Weights of a small self-supervised image encoder: batches of 256, 7.0 epochs.
Rows from block 9 of a small self-supervised image encoder, named by matrix and row number. Rows with one number belong to one neuron. Each number is 128 + 24 x the weight over its row's rms, rounded and kept within 0 to 255. All counts start at 0. Numbers have three digits each.
After each neuron's rows are labels from the 100 images, of 14848, where the neuron reaches its highest value: "responds to" is what is common among them. Only what is clearly more common there than usual is listed. The data: telescope images of galaxies (Galaxy Zoo DECaLS). In brackets: how many of the 100, against the usual share in percent.
# fc1: MLP up (model.blocks.9.mlp.fc1.weight, 640x160), inputs 0-79
# fc2: MLP down (model.blocks.9.mlp.fc2.weight, 160x640, transposed), outputs 0-79

fc1.507:128199128128128128173128128128128128128128128128104128128128128128128117049128062128139128128128165128128168128159128039128128128128128128128128128128128128128128128128153128128128125081174128128128128128115069063128128109128128150142128128
fc2.507:128128128116128128128128128128128128128106128128128128128128128128128128130128128176102128128128128128128042128128128128141128128128128128128128128128089128128128128128128128128136128128128074119128128118128128128128128128147128128128128128
responds to: shape: featured or disk (62 vs 30.5)

fc1.595:118128132128128085128128188128083128128128128058128128128128122135120128128155128128128149155128128107113126128146128117128128080192128128128163128128128128140052128128128128128128128121128089128128123128104128100128128161118128128128036128
fc2.595:128128166206128128128128128101123128128157163128128225128112128142116113128128128234128128128128128075128128128084128128128128128078128128187092090103128128128128128128098128128127128128128128127128153106128104128128128139110179128128128128
responds to: roundness: round (54 vs 20.3)

fc1.114:169128128128147128128128128128104200181128128112128128070128128128128128128128128128128128147163128128128128128128128128151128064128100128129128128133166070171073128128128128128128128135128128128120128128128128128128121128190128128170079127
fc2.114:128128115206128128128106100128128128128074133107128128128128128094128176156128128128110125162189100128128209128104055128128128128143128128128128128128128128128128128128128140128128128187130128128128225108128128128163128128128128160128128085
responds to: roundness: round (43 vs 20.3)

fc1.244:128134118128181128111128194128128128128181128128032128128128128091182128102128117092136128128128128152128128162128128081151128128128128128128128128128179128128128128128128128128128128128095128128151134130128174119128128105135128128128129128
fc2.244:148128128128128116128194105128096204128128128184186128189128128128041167128151127098158128128128128128161128090128141128140128095114132152128128128119128147139107208128180128128161072145128088128128128158178155088128128129128128128154141128
responds to: roundness: cigar-shaped (38 vs 8.1)

fc1.528:128128128113128128128128223128128112128128128128128128128191128128128128128128176110128128075128074080197150103128136073169128128112165066082128128099128128128128128128128128123128122128128128204128128128128128133128128128128128128128128197
fc2.528:128128128128128128128128128152081128128131128146128128128087158128128128128078128128128128128128128128171128128131151128128157128128144167078128128128128150128076128128128128110128128128128128167128141128128128128128106128128128068128128128
responds to: roundness: round (52 vs 20.3)

fc1.441:128062128128128131155128188203128128154128134128128128128128128128128128175128185085128128128128128128128128128128128128128128128128128128128128141128128128055128128153128128128128128128128128128128128128128140174128128128128128128128128128
fc2.441:128128128128154128128128128080128128154203128128128093128128128128128128128128128128128128128128128128168128128128128125122128128128172128128128128182157128143128128128128128128128128128213205128128128047124128128119036099128128128172128128
responds to: roundness: round (50 vs 20.3)

fc1.454:128128202128128128011128112128052128189128128128133154128159128128128128128128128128128128128121157128128128128128128128135128128128128128128129128128199128128128128128126128129128081128128082175128121128128128128128128128128121128128128142
fc2.454:130128128128150128128191066146128128128171128128128062195128128173128128128128128159128128128128128120189128187128107128128128128128214113045103128128128164128116079128053128140128089128128128078128128128128052103128128128125192128138128128
responds to: shape: featured or disk (62 vs 30.5); edge-on disk: yes (48 vs 5.2); roundness: cigar-shaped (27 vs 8.1)

fc1.76:159128198200083137047128128163104128128128128128128128128128128128128128141128101081128092128184150128128154106128128093128128128157128128128128128107128128128090146128128128128214108128128128128128128128166128128077128128128145128128128080
fc2.76:112128128090152128128146128185128099128128128127128128128139128128116128055128128128128128128128128134128096128128166128128144062126157128176140128128064134128128128128128128146128089128128128128128128137067128112105128199126089123128128180
responds to: shape: featured or disk (68 vs 30.5); edge-on disk: no (66 vs 24.7); spiral arms: yes (54 vs 18.8)

fc1.202:115058128128128128128128128128128128064128128240128128132115186043118128178128128128129128128128115096136128128128128128128128128167128128091128128128128128128128091128026128128128152128128128128129128117062212140128128128128128106089128128
fc2.202:128128128128128128128128128128192152136128128128128078114128128128093128128128145128128128128128128073128153128128128128086128128047128128128091128116151128128128128133128140066128128152128128128128128128128128128128128128128128128128131145
responds to: roundness: round (48 vs 20.3)

fc1.622:128159128128087172128128128128128105128102128128128128128128128179128128128128128128128128128128128130128128128128128128092206180128128128128128030128104128128128147128128128128128128128128128128166128207128143135128204096128128128128128128
fc2.622:115128087128128128128128140128162128128128093128128128076172128128169128128128128128128128128117229128059104128128128128128128135128161128120128128182069128128152185128146128128128128073128128128128128128128128128117105105128128128128128106
responds to: roundness: cigar-shaped (42 vs 8.1); edge-on disk: yes (30 vs 5.2)

fc1.427:064128153128128207128128128128127128128128128128128128128128128128128074128128128158087128128128128128208110128128172128078128128136128128186128168128128149128128128128199147128128102128130128128128128128128128128128114128128128128128128128
fc2.427:128067141079128128107128128128128128128128128136128128128128150128128199069128128072119128128063128128128128128128128128123177128128072128128128128128128128128128128049128128201175128040128128128128128128128128190128128128160128128128128128
responds to: shape: featured or disk (60 vs 30.5)

fc1.299:128128128132167128128125133128124037128128155128128128128128128182128092094128128128128128128128216128128128128128128128128166128080153128128128128128233128128136128128128128128094128128128128128134128106128128128128128128120128146128036088
fc2.299:128128128128128139128193128128128128128128128062128128128128102128128128173125128128128128128180128128157128157128128219143128128128128128128128128128179128128128128172128128128128087072157128149128128128128128151128197116128128128128128049
responds to: roundness: cigar-shaped (33 vs 8.1)

fc1.351:170128174128128128128136154128128128164128091128128128128128128128128128128128128128099128072050101128128128128128157128135126128128128128137179128128147128128128109128094128128129128128128128128071128145128183128128128128128128128128128128
fc2.351:196128128128128128122128095128128128128128128125128128128128128128128177128128100128128128128128128128185140182128128104128128128128128128128128086128145126128128128185128128164137128206128128128128128100128128128128128128149130128128128128
responds to: roundness: round (55 vs 20.3)

fc1.89:128128149128128128139128128128128128069113128128162128048178128180128128094128128094128128128109128082128128119128128128128128110100128207128151128128128128128128128087128128128128160128128128128073067148128070128128151133128080128128128128
fc2.89:035085128228088128162140073130105128184128128139128091128128163128144128128143085128128128128128128128140128155152128128128128128128086128182128128128128128091128128128128150128128128179128128115128128128128128128128128128128101128086131128
responds to: roundness: round (43 vs 20.3)