config.toml
crop_scale_min = 0.3
isotropic = false
norm = "layernorm"
activation = "quick_gelu"
kernel_size = 7
Rows from block 6 of a small self-supervised image encoder, named by matrix and row number. Rows with one number belong to one neuron. Each number is 50 + 15 x the weight over its row's rms, rounded and kept within 0 to 99. All counts start at 0.
After each neuron's rows are labels from the 100 images, of 14848, where the neuron reaches its highest value: "responds to" is what is common among them; "colour at peak" is the nearest of a few named colours to the mean colour under the peak. Only what is clearly more common there than usual is listed. The data: telescope images of galaxies (Galaxy Zoo DECaLS). In brackets: how many of the 100.
# fc1: MLP up (model.blocks.6.mlp.fc1.weight, 640x160), inputs 0-39
# fc2: MLP down (model.blocks.6.mlp.fc2.weight, 160x640, transposed), outputs 0-39

fc1.88:50 50 44 50 33 50 50 50 50 26 50 50 28 99 78 50 50 28 56 50 50 54 43 50 74 50 50 50 61 50 50 50 50 50 50 50 80 50 50 50
fc2.88:50 50 50 50 50 50 50 50 50 50 53 38 28 50 50 14 50 50 90 78 77 40 68 50 50 50 50 50 50 50 50 93 50 41 52 50 15 50 69 50
responds to: edge-on disk: yes (26); roundness: cigar-shaped (25)
colour at peak: grey (25)

fc1.372:50 96 50 45 50 50 72 50 38 50 50 50 11 05 86 50 50 04 70 50 50 50 50 50 50 50 54 50 50 50 50 50 50 50 50 50 50 50 50 50
fc2.372:50 50 50 50 50 50 50 50 66 50 54 50 50 50 67 50 50 50 50 50 50 50 77 50 36 50 50 33 50 50 50 50 81 50 50 50 72 50 50 50
responds to: roundness: cigar-shaped (28)
colour at peak: brown (53); grey (42)

fc1.281:50 50 50 50 50 50 50 50 50 50 50 60 50 50 50 50 50 50 50 50 50 50 50 50 50 33 88 50 50 50 49 50 50 50 50 50 50 50 95 50
fc2.281:50 50 85 50 58 50 50 50 50 73 50 50 50 50 50 50 50 77 50 50 50 50 50 50 50 50 50 50 50 50 16 50 50 50 46 50 50 50 50 50
responds to: shape: featured or disk (63); edge-on disk: no (56); spiral arms: yes (40)
colour at peak: brown (38)

fc1.391:50 16 50 50 00 14 50 50 50 66 50 50 50 50 48 50 66 50 36 50 50 50 50 47 62 50 50 70 62 00 33 50 50 49 50 85 49 50 39 50
fc2.391:50 45 50 12 50 50 40 50 55 50 50 50 50 35 50 77 50 50 50 15 55 50 50 50 50 50 12 34 50 50 50 46 50 50 50 50 55 99 50 50
responds to: roundness: cigar-shaped (30)
colour at peak: brown (71)

fc1.218:50 50 08 50 64 50 50 50 50 59 50 50 50 50 00 50 50 50 50 30 50 87 50 47 67 50 50 56 50 50 50 50 50 50 43 50 50 69 50 71
fc2.218:50 43 33 50 50 50 50 50 50 50 50 50 50 50 50 50 50 50 32 50 87 50 50 88 50 50 76 50 50 50 50 50 50 50 50 28 50 50 50 54
responds to: spiral arms: yes (39); bulge size: small (27)
colour at peak: grey (83)

fc1.627:11 41 42 50 74 50 50 50 50 64 50 61 50 50 50 50 50 50 99 50 50 59 50 50 50 50 50 50 50 37 50 15 50 43 50 50 62 50 50 50
fc2.627:59 30 50 50 50 50 50 50 35 50 50 50 38 50 25 00 58 12 97 49 50 50 50 50 50 50 50 50 28 50 43 50 32 46 75 57 40 50 00 50
responds to: roundness: round (46)
colour at peak: pink (47); grey (27)

fc1.285:50 50 50 50 50 50 50 50 50 50 89 50 51 50 50 50 52 50 19 50 50 50 50 99 50 50 50 50 50 50 50 50 50 00 39 50 50 50 50 50
fc2.285:50 45 50 50 50 78 50 00 35 50 50 50 50 60 50 50 45 50 50 50 54 48 23 85 50 13 29 50 50 70 50 50 50 10 30 50 57 50 19 50
responds to: shape: featured or disk (69); edge-on disk: no (67); spiral arms: yes (58)
colour at peak: brown (66)

fc1.204:50 76 50 53 50 35 50 73 50 50 50 50 50 49 31 42 50 25 47 24 67 50 50 99 84 50 50 57 50 50 50 50 50 50 50 50 50 50 62 50
fc2.204:50 50 50 50 50 50 50 50 37 95 50 50 50 50 50 50 50 50 75 50 35 50 30 50 50 50 50 28 06 83 50 50 50 50 37 32 00 50 50 33
responds to: roundness: cigar-shaped (34)
colour at peak: grey (54); brown (45)

fc1.527:61 50 51 50 50 50 50 50 50 99 50 77 50 50 50 50 92 50 80 50 27 50 50 50 31 50 50 50 50 09 50 50 48 50 50 50 36 65 50 50
fc2.527:50 50 50 50 60 50 50 50 50 50 50 50 50 50 50 57 50 05 50 12 50 50 50 50 50 50 50 72 41 50 50 86 50 50 50 50 50 50 50 50
responds to: edge-on disk: yes (44); roundness: cigar-shaped (29)
colour at peak: brown (55)

fc1.109:50 50 50 50 63 50 50 50 50 50 50 96 78 50 77 50 50 17 50 50 50 50 96 61 50 50 39 16 50 50 50 50 50 50 50 51 77 50 50 50
fc2.109:50 05 73 50 50 50 50 40 50 50 20 45 78 50 50 50 50 50 90 50 50 43 50 50 50 50 50 50 50 35 74 50 50 50 50 30 03 50 51 76
responds to: edge-on disk: no (56)
colour at peak: grey (79)

fc1.212:50 50 50 34 50 50 82 50 50 50 50 00 50 50 50 50 97 50 50 50 59 50 50 00 63 96 50 74 57 46 50 50 50 50 50 50 46 50 66 34
fc2.212:33 50 50 50 50 79 50 62 50 22 50 50 50 58 50 36 50 50 50 50 50 75 50 50 50 50 50 50 16 50 50 21 73 50 27 50 50 50 27 50
responds to: edge-on disk: no (54); spiral arms: yes (41)
colour at peak: brown (43)

fc1.566:78 50 50 50 34 81 50 50 50 50 99 50 50 50 50 50 50 16 21 50 50 50 50 50 50 89 50 15 50 12 50 53 70 50 50 50 50 50 50 50
fc2.566:50 50 91 50 50 50 57 50 38 50 50 50 50 66 50 37 50 50 86 50 72 50 50 29 50 50 50 70 50 50 50 50 65 50 50 31 50 50 50 50
responds to: shape: featured or disk (71); edge-on disk: no (70); spiral arms: yes (57)
colour at peak: grey (90)

fc1.59:76 50 50 50 56 58 50 43 50 50 50 50 48 50 50 15 50 26 59 50 50 50 50 99 50 52 50 50 50 50 35 34 69 50 50 50 50 81 50 50
fc2.59:50 50 50 50 50 53 50 50 60 50 50 50 50 50 50 50 50 50 68 50 50 50 50 51 50 50 27 50 50 50 50 08 15 54 50 50 50 50 50 50
responds to: edge-on disk: no (55)
colour at peak: brown (51); grey (31)

fc1.267:80 81 50 66 50 00 50 50 50 61 66 50 50 50 50 20 52 48 50 50 50 50 50 84 50 38 64 50 59 84 50 50 50 97 63 50 50 50 50 50
fc2.267:50 50 50 50 26 50 50 28 50 50 50 50 50 50 50 50 50 50 36 50 50 82 09 50 50 50 50 50 71 09 50 50 50 50 51 50 50 50 50 50
responds to: shape: featured or disk (69); edge-on disk: no (67); spiral arms: yes (56)
colour at peak: grey (75)

fc1.418:50 50 15 50 50 12 50 31 50 88 50 15 50 50 15 50 50 42 50 50 50 88 27 50 79 50 50 25 50 28 50 50 50 50 50 35 27 50 50 50
fc2.418:50 50 21 50 50 61 50 56 50 45 50 50 50 08 12 50 50 50 50 50 50 50 79 50 50 50 63 50 50 57 50 50 16 50 97 50 50 50 50 50
responds to: roundness: round (46)
colour at peak: grey (73)

fc1.636:50 50 57 50 50 50 49 50 50 61 41 50 99 19 55 50 92 37 50 29 50 50 50 27 27 50 50 50 50 46 50 50 50 50 96 50 50 47 50 50
fc2.636:50 40 50 50 50 50 50 50 48 50 50 50 50 23 50 50 50 72 50 50 72 65 50 47 50 50 15 50 50 50 50 50 50 86 50 50 33 18 50 50
responds to: edge-on disk: no (53)
colour at peak: brown (78)

fc1.220:50 50 41 50 30 89 50 50 50 50 50 50 26 41 50 50 21 41 50 50 50 00 28 71 50 50 50 50 50 50 50 50 26 50 50 50 81 50 38 50
fc2.220:50 99 72 97 50 50 50 50 37 50 45 79 50 50 54 50 50 45 66 50 50 86 49 50 88 50 50 50 50 50 50 66 50 67 47 50 50 59 53 50
responds to: shape: featured or disk (63); edge-on disk: no (61); spiral arms: yes (48)
colour at peak: grey (83)

fc1.395:50 50 50 50 50 50 50 50 50 50 79 50 50 50 50 50 50 50 87 50 50 50 50 50 50 50 50 50 50 50 50 50 50 40 50 95 50 18 50 50
fc2.395:50 50 49 50 50 50 50 50 36 50 26 50 50 50 50 69 31 50 77 50 50 27 50 91 94 50 50 50 00 50 50 37 50 50 65 50 50 50 40 64
responds to: edge-on disk: yes (45); roundness: cigar-shaped (37)
colour at peak: grey (55); brown (42)

fc1.550:50 42 47 99 50 50 81 50 50 50 70 50 50 50 50 50 50 50 24 50 50 40 50 05 50 50 50 50 50 50 50 50 95 50 50 50 50 50 50 50
fc2.550:74 50 50 50 50 50 50 50 50 50 25 50 50 43 48 38 50 21 50 32 50 50 01 50 09 34 50 50 50 58 50 50 50 50 00 50 50 01 50 50
responds to: edge-on disk: no (52); spiral arms: yes (46)
colour at peak: grey (84)

fc1.482:68 27 50 50 50 50 50 51 50 99 50 21 50 50 50 50 09 06 50 50 50 50 50 50 50 19 50 50 50 50 68 50 50 50 50 50 88 27 50 69
fc2.482:50 50 50 46 50 50 50 50 25 56 50 37 50 50 30 50 50 50 50 50 80 50 30 50 10 50 46 50 50 50 50 50 57 50 75 50 50 50 50 50
responds to: roundness: round (49)
colour at peak: pink (57); grey (41)

fc1.481:50 29 50 50 50 50 46 50 50 58 99 50 50 50 54 50 42 33 50 50 50 50 50 50 50 50 50 72 50 50 50 50 50 50 50 50 50 15 50 50
fc2.481:50 50 50 50 43 50 50 50 50 50 08 50 50 50 50 50 50 76 50 50 67 50 50 90 82 50 81 00 50 50 50 50 50 50 00 50 49 50 50 47
responds to: edge-on disk: yes (30)
colour at peak: grey (32)

fc1.597:50 23 00 50 63 50 50 62 92 50 86 50 50 72 86 50 50 50 50 23 50 50 50 45 45 79 50 41 00 27 50 50 50 50 50 51 50 50 50 50
fc2.597:07 50 50 50 50 50 50 26 50 10 50 50 50 50 51 47 50 50 50 50 50 50 99 53 69 56 50 50 56 26 50 50 50 41 50 99 75 54 24 32
responds to: roundness: in between (60)
colour at peak: brown (35)

fc1.191:71 50 50 50 50 46 50 54 50 50 50 50 39 50 50 39 43 50 50 50 50 50 50 92 50 77 50 99 48 50 50 50 73 50 46 50 50 50 50 81
fc2.191:50 52 50 50 50 50 50 40 50 50 50 50 50 50 50 29 61 50 50 50 50 50 15 50 40 51 25 50 50 50 50 24 50 50 64 50 50 50 50 43
responds to: shape: featured or disk (68); edge-on disk: no (61); spiral arms: yes (47)
colour at peak: brown (59)

fc1.49:50 25 50 50 42 50 50 29 50 50 50 50 50 50 50 43 11 43 69 50 50 50 50 50 21 50 50 50 61 50 50 00 50 50 50 50 50 23 50 60
fc2.49:50 50 50 50 50 50 50 46 50 50 50 50 50 50 50 50 50 84 44 50 50 50 50 41 50 05 50 50 71 50 50 30 50 05 07 50 50 28 50 55
responds to: edge-on disk: no (55); bar: no (31)
colour at peak: brown (51); grey (32)

fc1.343:13 50 50 61 74 50 50 59 50 66 99 50 50 78 50 50 50 50 43 31 50 50 52 50 50 50 50 50 28 54 52 50 50 73 34 50 50 50 50 53
fc2.343:02 50 50 50 50 50 17 50 50 50 50 50 50 50 50 50 50 38 27 87 50 43 69 88 48 50 87 50 50 50 50 50 50 50 50 69 50 50 50 50
responds to: edge-on disk: no (75); spiral arms: yes (68); bulge size: small (44)
colour at peak: brown (53)

fc1.548:51 50 50 86 50 50 50 23 50 50 50 50 50 50 50 50 50 16 50 50 50 43 99 50 50 50 00 50 50 50 50 50 50 50 50 50 93 37 50 50
fc2.548:50 50 85 50 27 50 50 50 38 50 71 80 16 50 50 20 50 50 50 50 88 50 50 50 50 50 50 50 50 50 49 79 50 50 50 73 50 74 50 50
responds to: shape: featured or disk (74); edge-on disk: no (73); spiral arms: yes (66)
colour at peak: grey (91)

fc1.556:27 50 50 50 50 50 46 50 23 50 50 50 50 78 04 50 50 00 50 11 50 50 50 16 50 50 50 50 22 48 50 50 50 50 79 50 50 50 50 50
fc2.556:50 50 50 50 92 50 50 50 50 52 50 50 50 50 50 50 50 99 50 50 50 50 74 50 50 50 38 50 50 99 50 99 50 50 50 50 50 50 50 50
responds to: roundness: cigar-shaped (30)
colour at peak: brown (61); grey (28)

fc1.85:50 50 09 50 50 50 62 50 50 90 53 42 50 56 50 39 77 50 50 50 50 50 50 66 31 67 50 50 50 50 50 50 59 50 79 50 50 50 50 50
fc2.85:50 23 56 50 50 50 50 70 16 50 31 50 50 50 50 63 50 74 50 23 50 50 50 50 57 50 50 21 18 76 50 50 50 50 50 50 50 42 50 50
responds to: spiral arms: yes (42)
colour at peak: brown (58)

fc1.149:50 50 50 50 50 64 50 50 50 50 68 50 81 50 25 50 93 50 53 50 50 55 37 50 50 56 50 50 50 39 50 56 59 50 50 50 50 50 50 59
fc2.149:50 50 50 50 50 50 22 66 03 49 35 60 50 50 50 76 50 50 50 40 50 50 50 50 50 50 11 50 50 50 59 50 50 50 50 50 00 50 69 50
responds to: spiral arms: yes (39); bar: no (30)
colour at peak: brown (49); grey (44)

fc1.97:35 73 69 50 50 50 50 50 68 87 78 50 50 44 80 50 50 50 25 50 40 50 50 59 50 50 50 50 46 50 50 50 50 50 50 74 50 24 32 50
fc2.97:50 50 50 00 50 50 50 07 30 50 50 34 50 50 22 50 33 50 50 50 59 50 34 50 50 50 50 50 34 50 50 50 50 50 50 50 50 37 50 70
responds to: roundness: cigar-shaped (25)
colour at peak: grey (50); brown (46)

fc1.591:50 39 50 50 50 50 50 50 50 14 50 50 50 50 50 50 50 12 65 99 50 18 50 99 19 50 50 99 50 50 50 70 50 50 50 60 50 78 37 43
fc2.591:50 50 50 50 53 50 54 19 79 50 50 20 50 50 50 50 78 50 50 50 50 14 50 50 50 50 50 52 73 50 50 43 82 50 45 50 50 31 50 32
responds to: shape: featured or disk (60); edge-on disk: no (56); spiral arms: yes (39)
colour at peak: brown (68)

fc1.571:50 34 99 50 50 50 50 50 50 00 50 50 77 50 57 41 17 14 50 22 50 18 50 50 27 50 43 50 50 50 50 71 50 50 50 50 50 28 61 50
fc2.571:43 38 50 50 50 52 50 50 78 50 50 50 50 47 61 50 50 93 50 50 50 50 50 50 50 50 50 50 50 50 50 50 50 50 50 20 50 50 50 50
responds to: shape: featured or disk (73); edge-on disk: no (70); spiral arms: yes (59)
colour at peak: grey (63); brown (30)

fc1.434:21 50 50 50 50 50 50 50 50 50 50 50 00 50 29 50 50 50 50 50 50 50 50 64 50 50 64 50 50 50 50 50 50 50 50 50 08 50 50 50
fc2.434:50 50 69 50 73 50 67 50 50 50 50 50 50 50 50 50 50 99 50 50 36 50 50 40 50 50 26 00 50 50 50 50 27 50 50 50 50 39 13 60
responds to: shape: featured or disk (62)
colour at peak: brown (35)

fc1.72:50 50 52 30 50 88 81 60 50 50 41 62 56 00 50 50 73 50 50 50 50 50 50 50 50 50 50 32 99 26 50 50 50 50 50 78 12 50 50 50
fc2.72:27 03 00 50 17 45 50 50 89 50 50 50 50 50 92 50 46 00 50 50 46 51 50 50 39 60 99 50 62 40 50 50 50 50 50 50 50 50 77 50
responds to: roundness: cigar-shaped (26)
colour at peak: brown (39)

fc1.163:99 50 50 78 50 31 50 50 54 75 50 02 76 10 50 50 50 54 50 50 50 19 36 50 50 53 35 70 40 50 50 50 50 39 50 50 50 50 10 33
fc2.163:50 57 50 72 50 42 50 50 50 50 50 83 50 64 64 50 50 29 61 50 27 84 50 30 50 35 50 50 50 28 50 50 87 28 50 50 50 50 50 50
responds to: spiral arms: yes (41)
colour at peak: brown (49)

fc1.158:29 50 47 50 13 50 50 50 50 50 50 50 50 89 50 29 50 25 21 99 50 50 50 50 23 50 50 50 50 50 33 50 70 52 50 50 50 77 96 50
fc2.158:50 50 91 45 50 50 50 50 50 50 50 50 50 50 91 73 53 27 49 21 50 50 64 56 50 50 50 50 50 50 50 50 50 50 59 50 50 50 50 50
responds to: roundness: round (47)
colour at peak: brown (73)

fc1.549:50 59 56 50 50 50 50 64 00 44 50 00 48 50 50 50 50 05 50 50 50 50 50 50 50 50 50 50 50 50 70 50 59 50 50 50 45 69 32 50
fc2.549:50 50 50 50 77 50 19 50 33 59 45 50 50 66 50 50 50 50 50 48 50 50 50 22 50 11 50 50 50 50 50 72 50 50 50 53 96 50 57 50
responds to: edge-on disk: yes (42); roundness: cigar-shaped (35)
colour at peak: brown (67); grey (30)

fc1.297:50 04 50 50 50 50 50 50 50 50 50 50 50 50 50 50 50 50 07 19 50 50 63 11 50 98 50 50 50 50 50 50 50 50 50 50 50 50 63 50
fc2.297:29 50 50 96 68 50 46 50 50 54 50 19 71 50 61 50 04 50 06 50 50 50 24 50 50 50 50 50 50 50 50 50 50 25 50 67 50 50 50 30
responds to: shape: featured or disk (81); edge-on disk: no (77); spiral arms: yes (66)
colour at peak: brown (60)

fc1.56:50 50 50 89 50 50 66 14 50 50 50 61 50 74 50 50 41 50 50 57 50 62 50 50 50 50 50 50 48 50 62 50 50 50 50 75 50 14 50 50
fc2.56:68 50 50 22 50 37 50 74 50 50 50 21 40 50 50 50 10 47 56 50 50 43 50 36 65 50 50 50 44 50 50 54 50 50 50 50 50 50 50 50
responds to: roundness: cigar-shaped (29); edge-on disk: yes (27)
colour at peak: brown (61); grey (38)

fc1.449:50 42 58 93 50 50 50 50 50 50 50 00 50 50 50 50 50 50 50 50 50 50 50 69 99 50 54 50 50 50 57 02 99 50 50 50 50 50 50 50
fc2.449:50 50 50 46 50 50 50 50 50 50 50 50 50 50 50 50 50 50 50 50 00 50 50 50 59 50 50 50 50 50 50 50 17 50 84 50 50 15 50 86
responds to: roundness: cigar-shaped (25)
colour at peak: grey (45)

fc1.454:50 50 50 50 58 49 47 50 50 50 58 50 50 99 50 21 11 50 50 50 50 50 50 50 50 37 50 50 50 50 50 75 50 99 50 50 50 50 50 12
fc2.454:50 50 50 50 64 61 50 50 69 43 50 45 50 50 50 50 63 34 50 35 43 50 50 50 50 50 74 60 52 50 28 50 50 62 50 44 50 53 50 88
responds to: roundness: cigar-shaped (26)
colour at peak: brown (75)

fc1.525:50 50 40 50 36 48 50 50 50 24 81 50 50 59 54 50 02 29 50 32 50 50 50 50 37 73 51 74 50 43 69 57 51 50 50 50 50 50 93 61
fc2.525:50 50 50 64 50 61 46 47 50 50 50 50 58 50 62 01 50 35 75 50 50 50 50 37 09 50 50 50 50 99 53 19 50 50 50 56 50 50 50 50
responds to: shape: featured or disk (76); edge-on disk: no (73); bulge size: moderate (39)
colour at peak: brown (64); grey (27)

fc1.229:59 50 28 50 57 50 47 50 73 50 50 50 50 50 44 50 50 05 50 15 49 50 50 50 50 51 50 50 50 50 50 53 50 99 50 69 50 50 50 50
fc2.229:50 50 50 50 50 50 14 50 50 89 50 50 50 50 50 50 50 96 50 99 50 50 50 50 50 84 50 50 05 64 50 36 40 50 35 50 50 25 78 50
responds to: roundness: cigar-shaped (31)
colour at peak: grey (78)

fc1.380:50 50 50 50 50 50 50 70 50 41 50 50 50 50 50 50 82 51 50 50 50 50 50 50 68 33 09 50 50 24 50 19 50 50 50 50 50 50 50 28
fc2.380:50 20 50 50 50 50 64 50 50 50 25 50 50 50 08 50 50 50 47 50 85 50 50 50 68 50 50 50 44 50 50 50 50 23 50 50 50 50 66 89
responds to: edge-on disk: no (50)
colour at peak: grey (91)

fc1.602:50 50 38 62 50 50 50 50 24 50 18 50 76 76 30 50 50 24 50 50 50 50 85 44 50 80 50 50 64 50 33 50 50 50 76 60 50 50 50 10
fc2.602:50 50 78 50 71 50 51 99 52 50 50 50 67 72 50 50 50 62 50 12 50 50 50 50 60 50 50 50 13 50 50 84 50 50 50 50 56 50 50 48
responds to: roundness: in between (63)
colour at peak: grey (89)

fc1.146:50 50 67 70 50 50 63 50 50 50 58 13 50 50 50 50 50 30 50 50 24 50 45 19 50 50 50 30 50 50 50 99 50 83 15 50 88 50 50 50
fc2.146:50 33 50 50 69 50 66 50 50 17 29 50 18 56 53 50 50 50 50 50 50 62 00 87 50 50 50 34 59 20 50 50 50 50 74 50 59 50 50 50
responds to: spiral arms: yes (43)
colour at peak: brown (59); grey (36)

fc1.561:50 50 11 48 69 80 50 50 50 50 52 50 53 50 54 50 50 29 50 50 50 50 50 50 63 45 33 50 50 50 50 04 07 50 50 50 59 50 35 58
fc2.561:50 50 45 50 50 50 50 50 50 50 67 80 46 50 50 50 50 70 63 99 73 50 50 50 99 50 50 59 50 50 50 07 50 29 30 50 50 23 50 50
responds to: edge-on disk: no (55); bar: no (32)
colour at peak: brown (59)

fc1.512:50 00 50 50 40 50 66 50 50 50 94 50 04 50 50 24 50 50 29 50 50 50 50 50 50 50 50 00 97 50 50 50 99 50 50 50 50 50 50 50
fc2.512:50 60 50 50 50 50 50 50 30 50 00 50 50 50 50 06 00 50 50 23 50 50 50 50 36 50 26 50 58 50 50 50 50 40 50 50 50 50 50 50
responds to: spiral arms: yes (40)
colour at peak: brown (46); grey (35)

fc1.320:47 50 50 50 50 50 50 50 39 50 50 57 50 50 44 50 50 59 50 50 50 50 50 23 50 50 24 50 50 50 50 50 50 50 40 50 55 50 50 50
fc2.320:50 26 50 50 50 50 50 50 38 50 50 50 50 50 50 50 70 32 50 50 50 50 50 39 55 50 50 50 50 50 50 35 50 50 58 99 57 50 80 50
responds to: edge-on disk: no (84); shape: featured or disk (84); spiral arms: yes (74)
colour at peak: grey (91)

fc1.574:50 50 50 50 50 50 56 50 29 78 99 50 50 99 55 36 50 50 50 50 44 50 50 56 50 50 71 50 50 50 50 50 50 96 50 52 85 50 81 50
fc2.574:51 60 50 50 49 24 50 50 44 50 50 50 50 50 50 50 50 27 34 50 50 50 50 09 50 50 62 55 70 50 42 50 91 50 38 91 31 48 47 50
responds to: roundness: cigar-shaped (29)
colour at peak: grey (46); brown (45)

fc1.33:50 50 50 17 65 50 50 50 50 65 92 50 39 50 50 50 50 50 50 50 50 50 50 50 51 50 50 50 50 50 50 50 50 50 77 99 78 63 71 38
fc2.33:50 22 50 50 50 50 50 50 16 56 50 50 50 50 50 50 50 69 99 20 50 50 61 27 34 50 50 63 80 59 50 50 50 15 56 50 50 25 50 50
responds to: edge-on disk: no (60); spiral arms: yes (48); bar: no (39)
colour at peak: grey (74)

fc1.164:50 46 07 50 50 50 77 72 60 04 50 66 50 50 12 50 50 50 50 50 35 50 50 50 48 27 50 71 50 50 50 77 50 50 50 50 50 50 54 14
fc2.164:50 38 50 50 50 17 50 50 82 72 50 42 50 50 50 50 50 30 96 50 50 50 50 50 50 99 50 50 50 50 50 50 50 50 42 50 50 03 50 10
responds to: shape: featured or disk (60)
colour at peak: grey (70)

fc1.9:50 54 90 50 50 50 50 50 25 50 50 00 85 50 50 50 25 09 50 50 57 50 50 48 50 50 50 50 50 50 44 50 50 42 76 65 50 50 59 50
fc2.9:50 50 57 53 50 50 04 50 85 50 51 50 50 99 50 50 77 50 00 50 50 50 32 50 50 41 50 50 50 50 50 50 81 50 50 60 80 50 50 50
responds to: edge-on disk: yes (42); roundness: cigar-shaped (25)
colour at peak: brown (61); grey (34)

fc1.387:50 33 50 50 50 50 50 50 50 95 30 50 50 50 86 10 50 28 50 50 50 50 76 50 50 50 42 84 63 50 50 76 50 50 40 50 50 86 50 50
fc2.387:50 57 50 50 79 50 37 39 50 50 50 50 58 50 50 46 59 99 50 50 21 50 66 50 74 50 39 50 20 50 57 50 41 69 50 63 80 50 50 55
responds to: edge-on disk: no (55); spiral arms: yes (43)
colour at peak: brown (88)

fc1.427:50 50 29 66 14 50 50 50 50 50 50 45 50 61 50 50 41 25 50 50 50 50 50 50 50 50 57 50 93 37 50 50 50 00 42 91 37 50 50 50
fc2.427:50 50 51 50 62 50 80 37 50 50 50 50 50 50 50 50 50 50 50 68 50 62 50 50 82 26 50 22 50 50 50 50 50 44 50 50 50 50 68 50
responds to: roundness: cigar-shaped (28)
colour at peak: grey (68)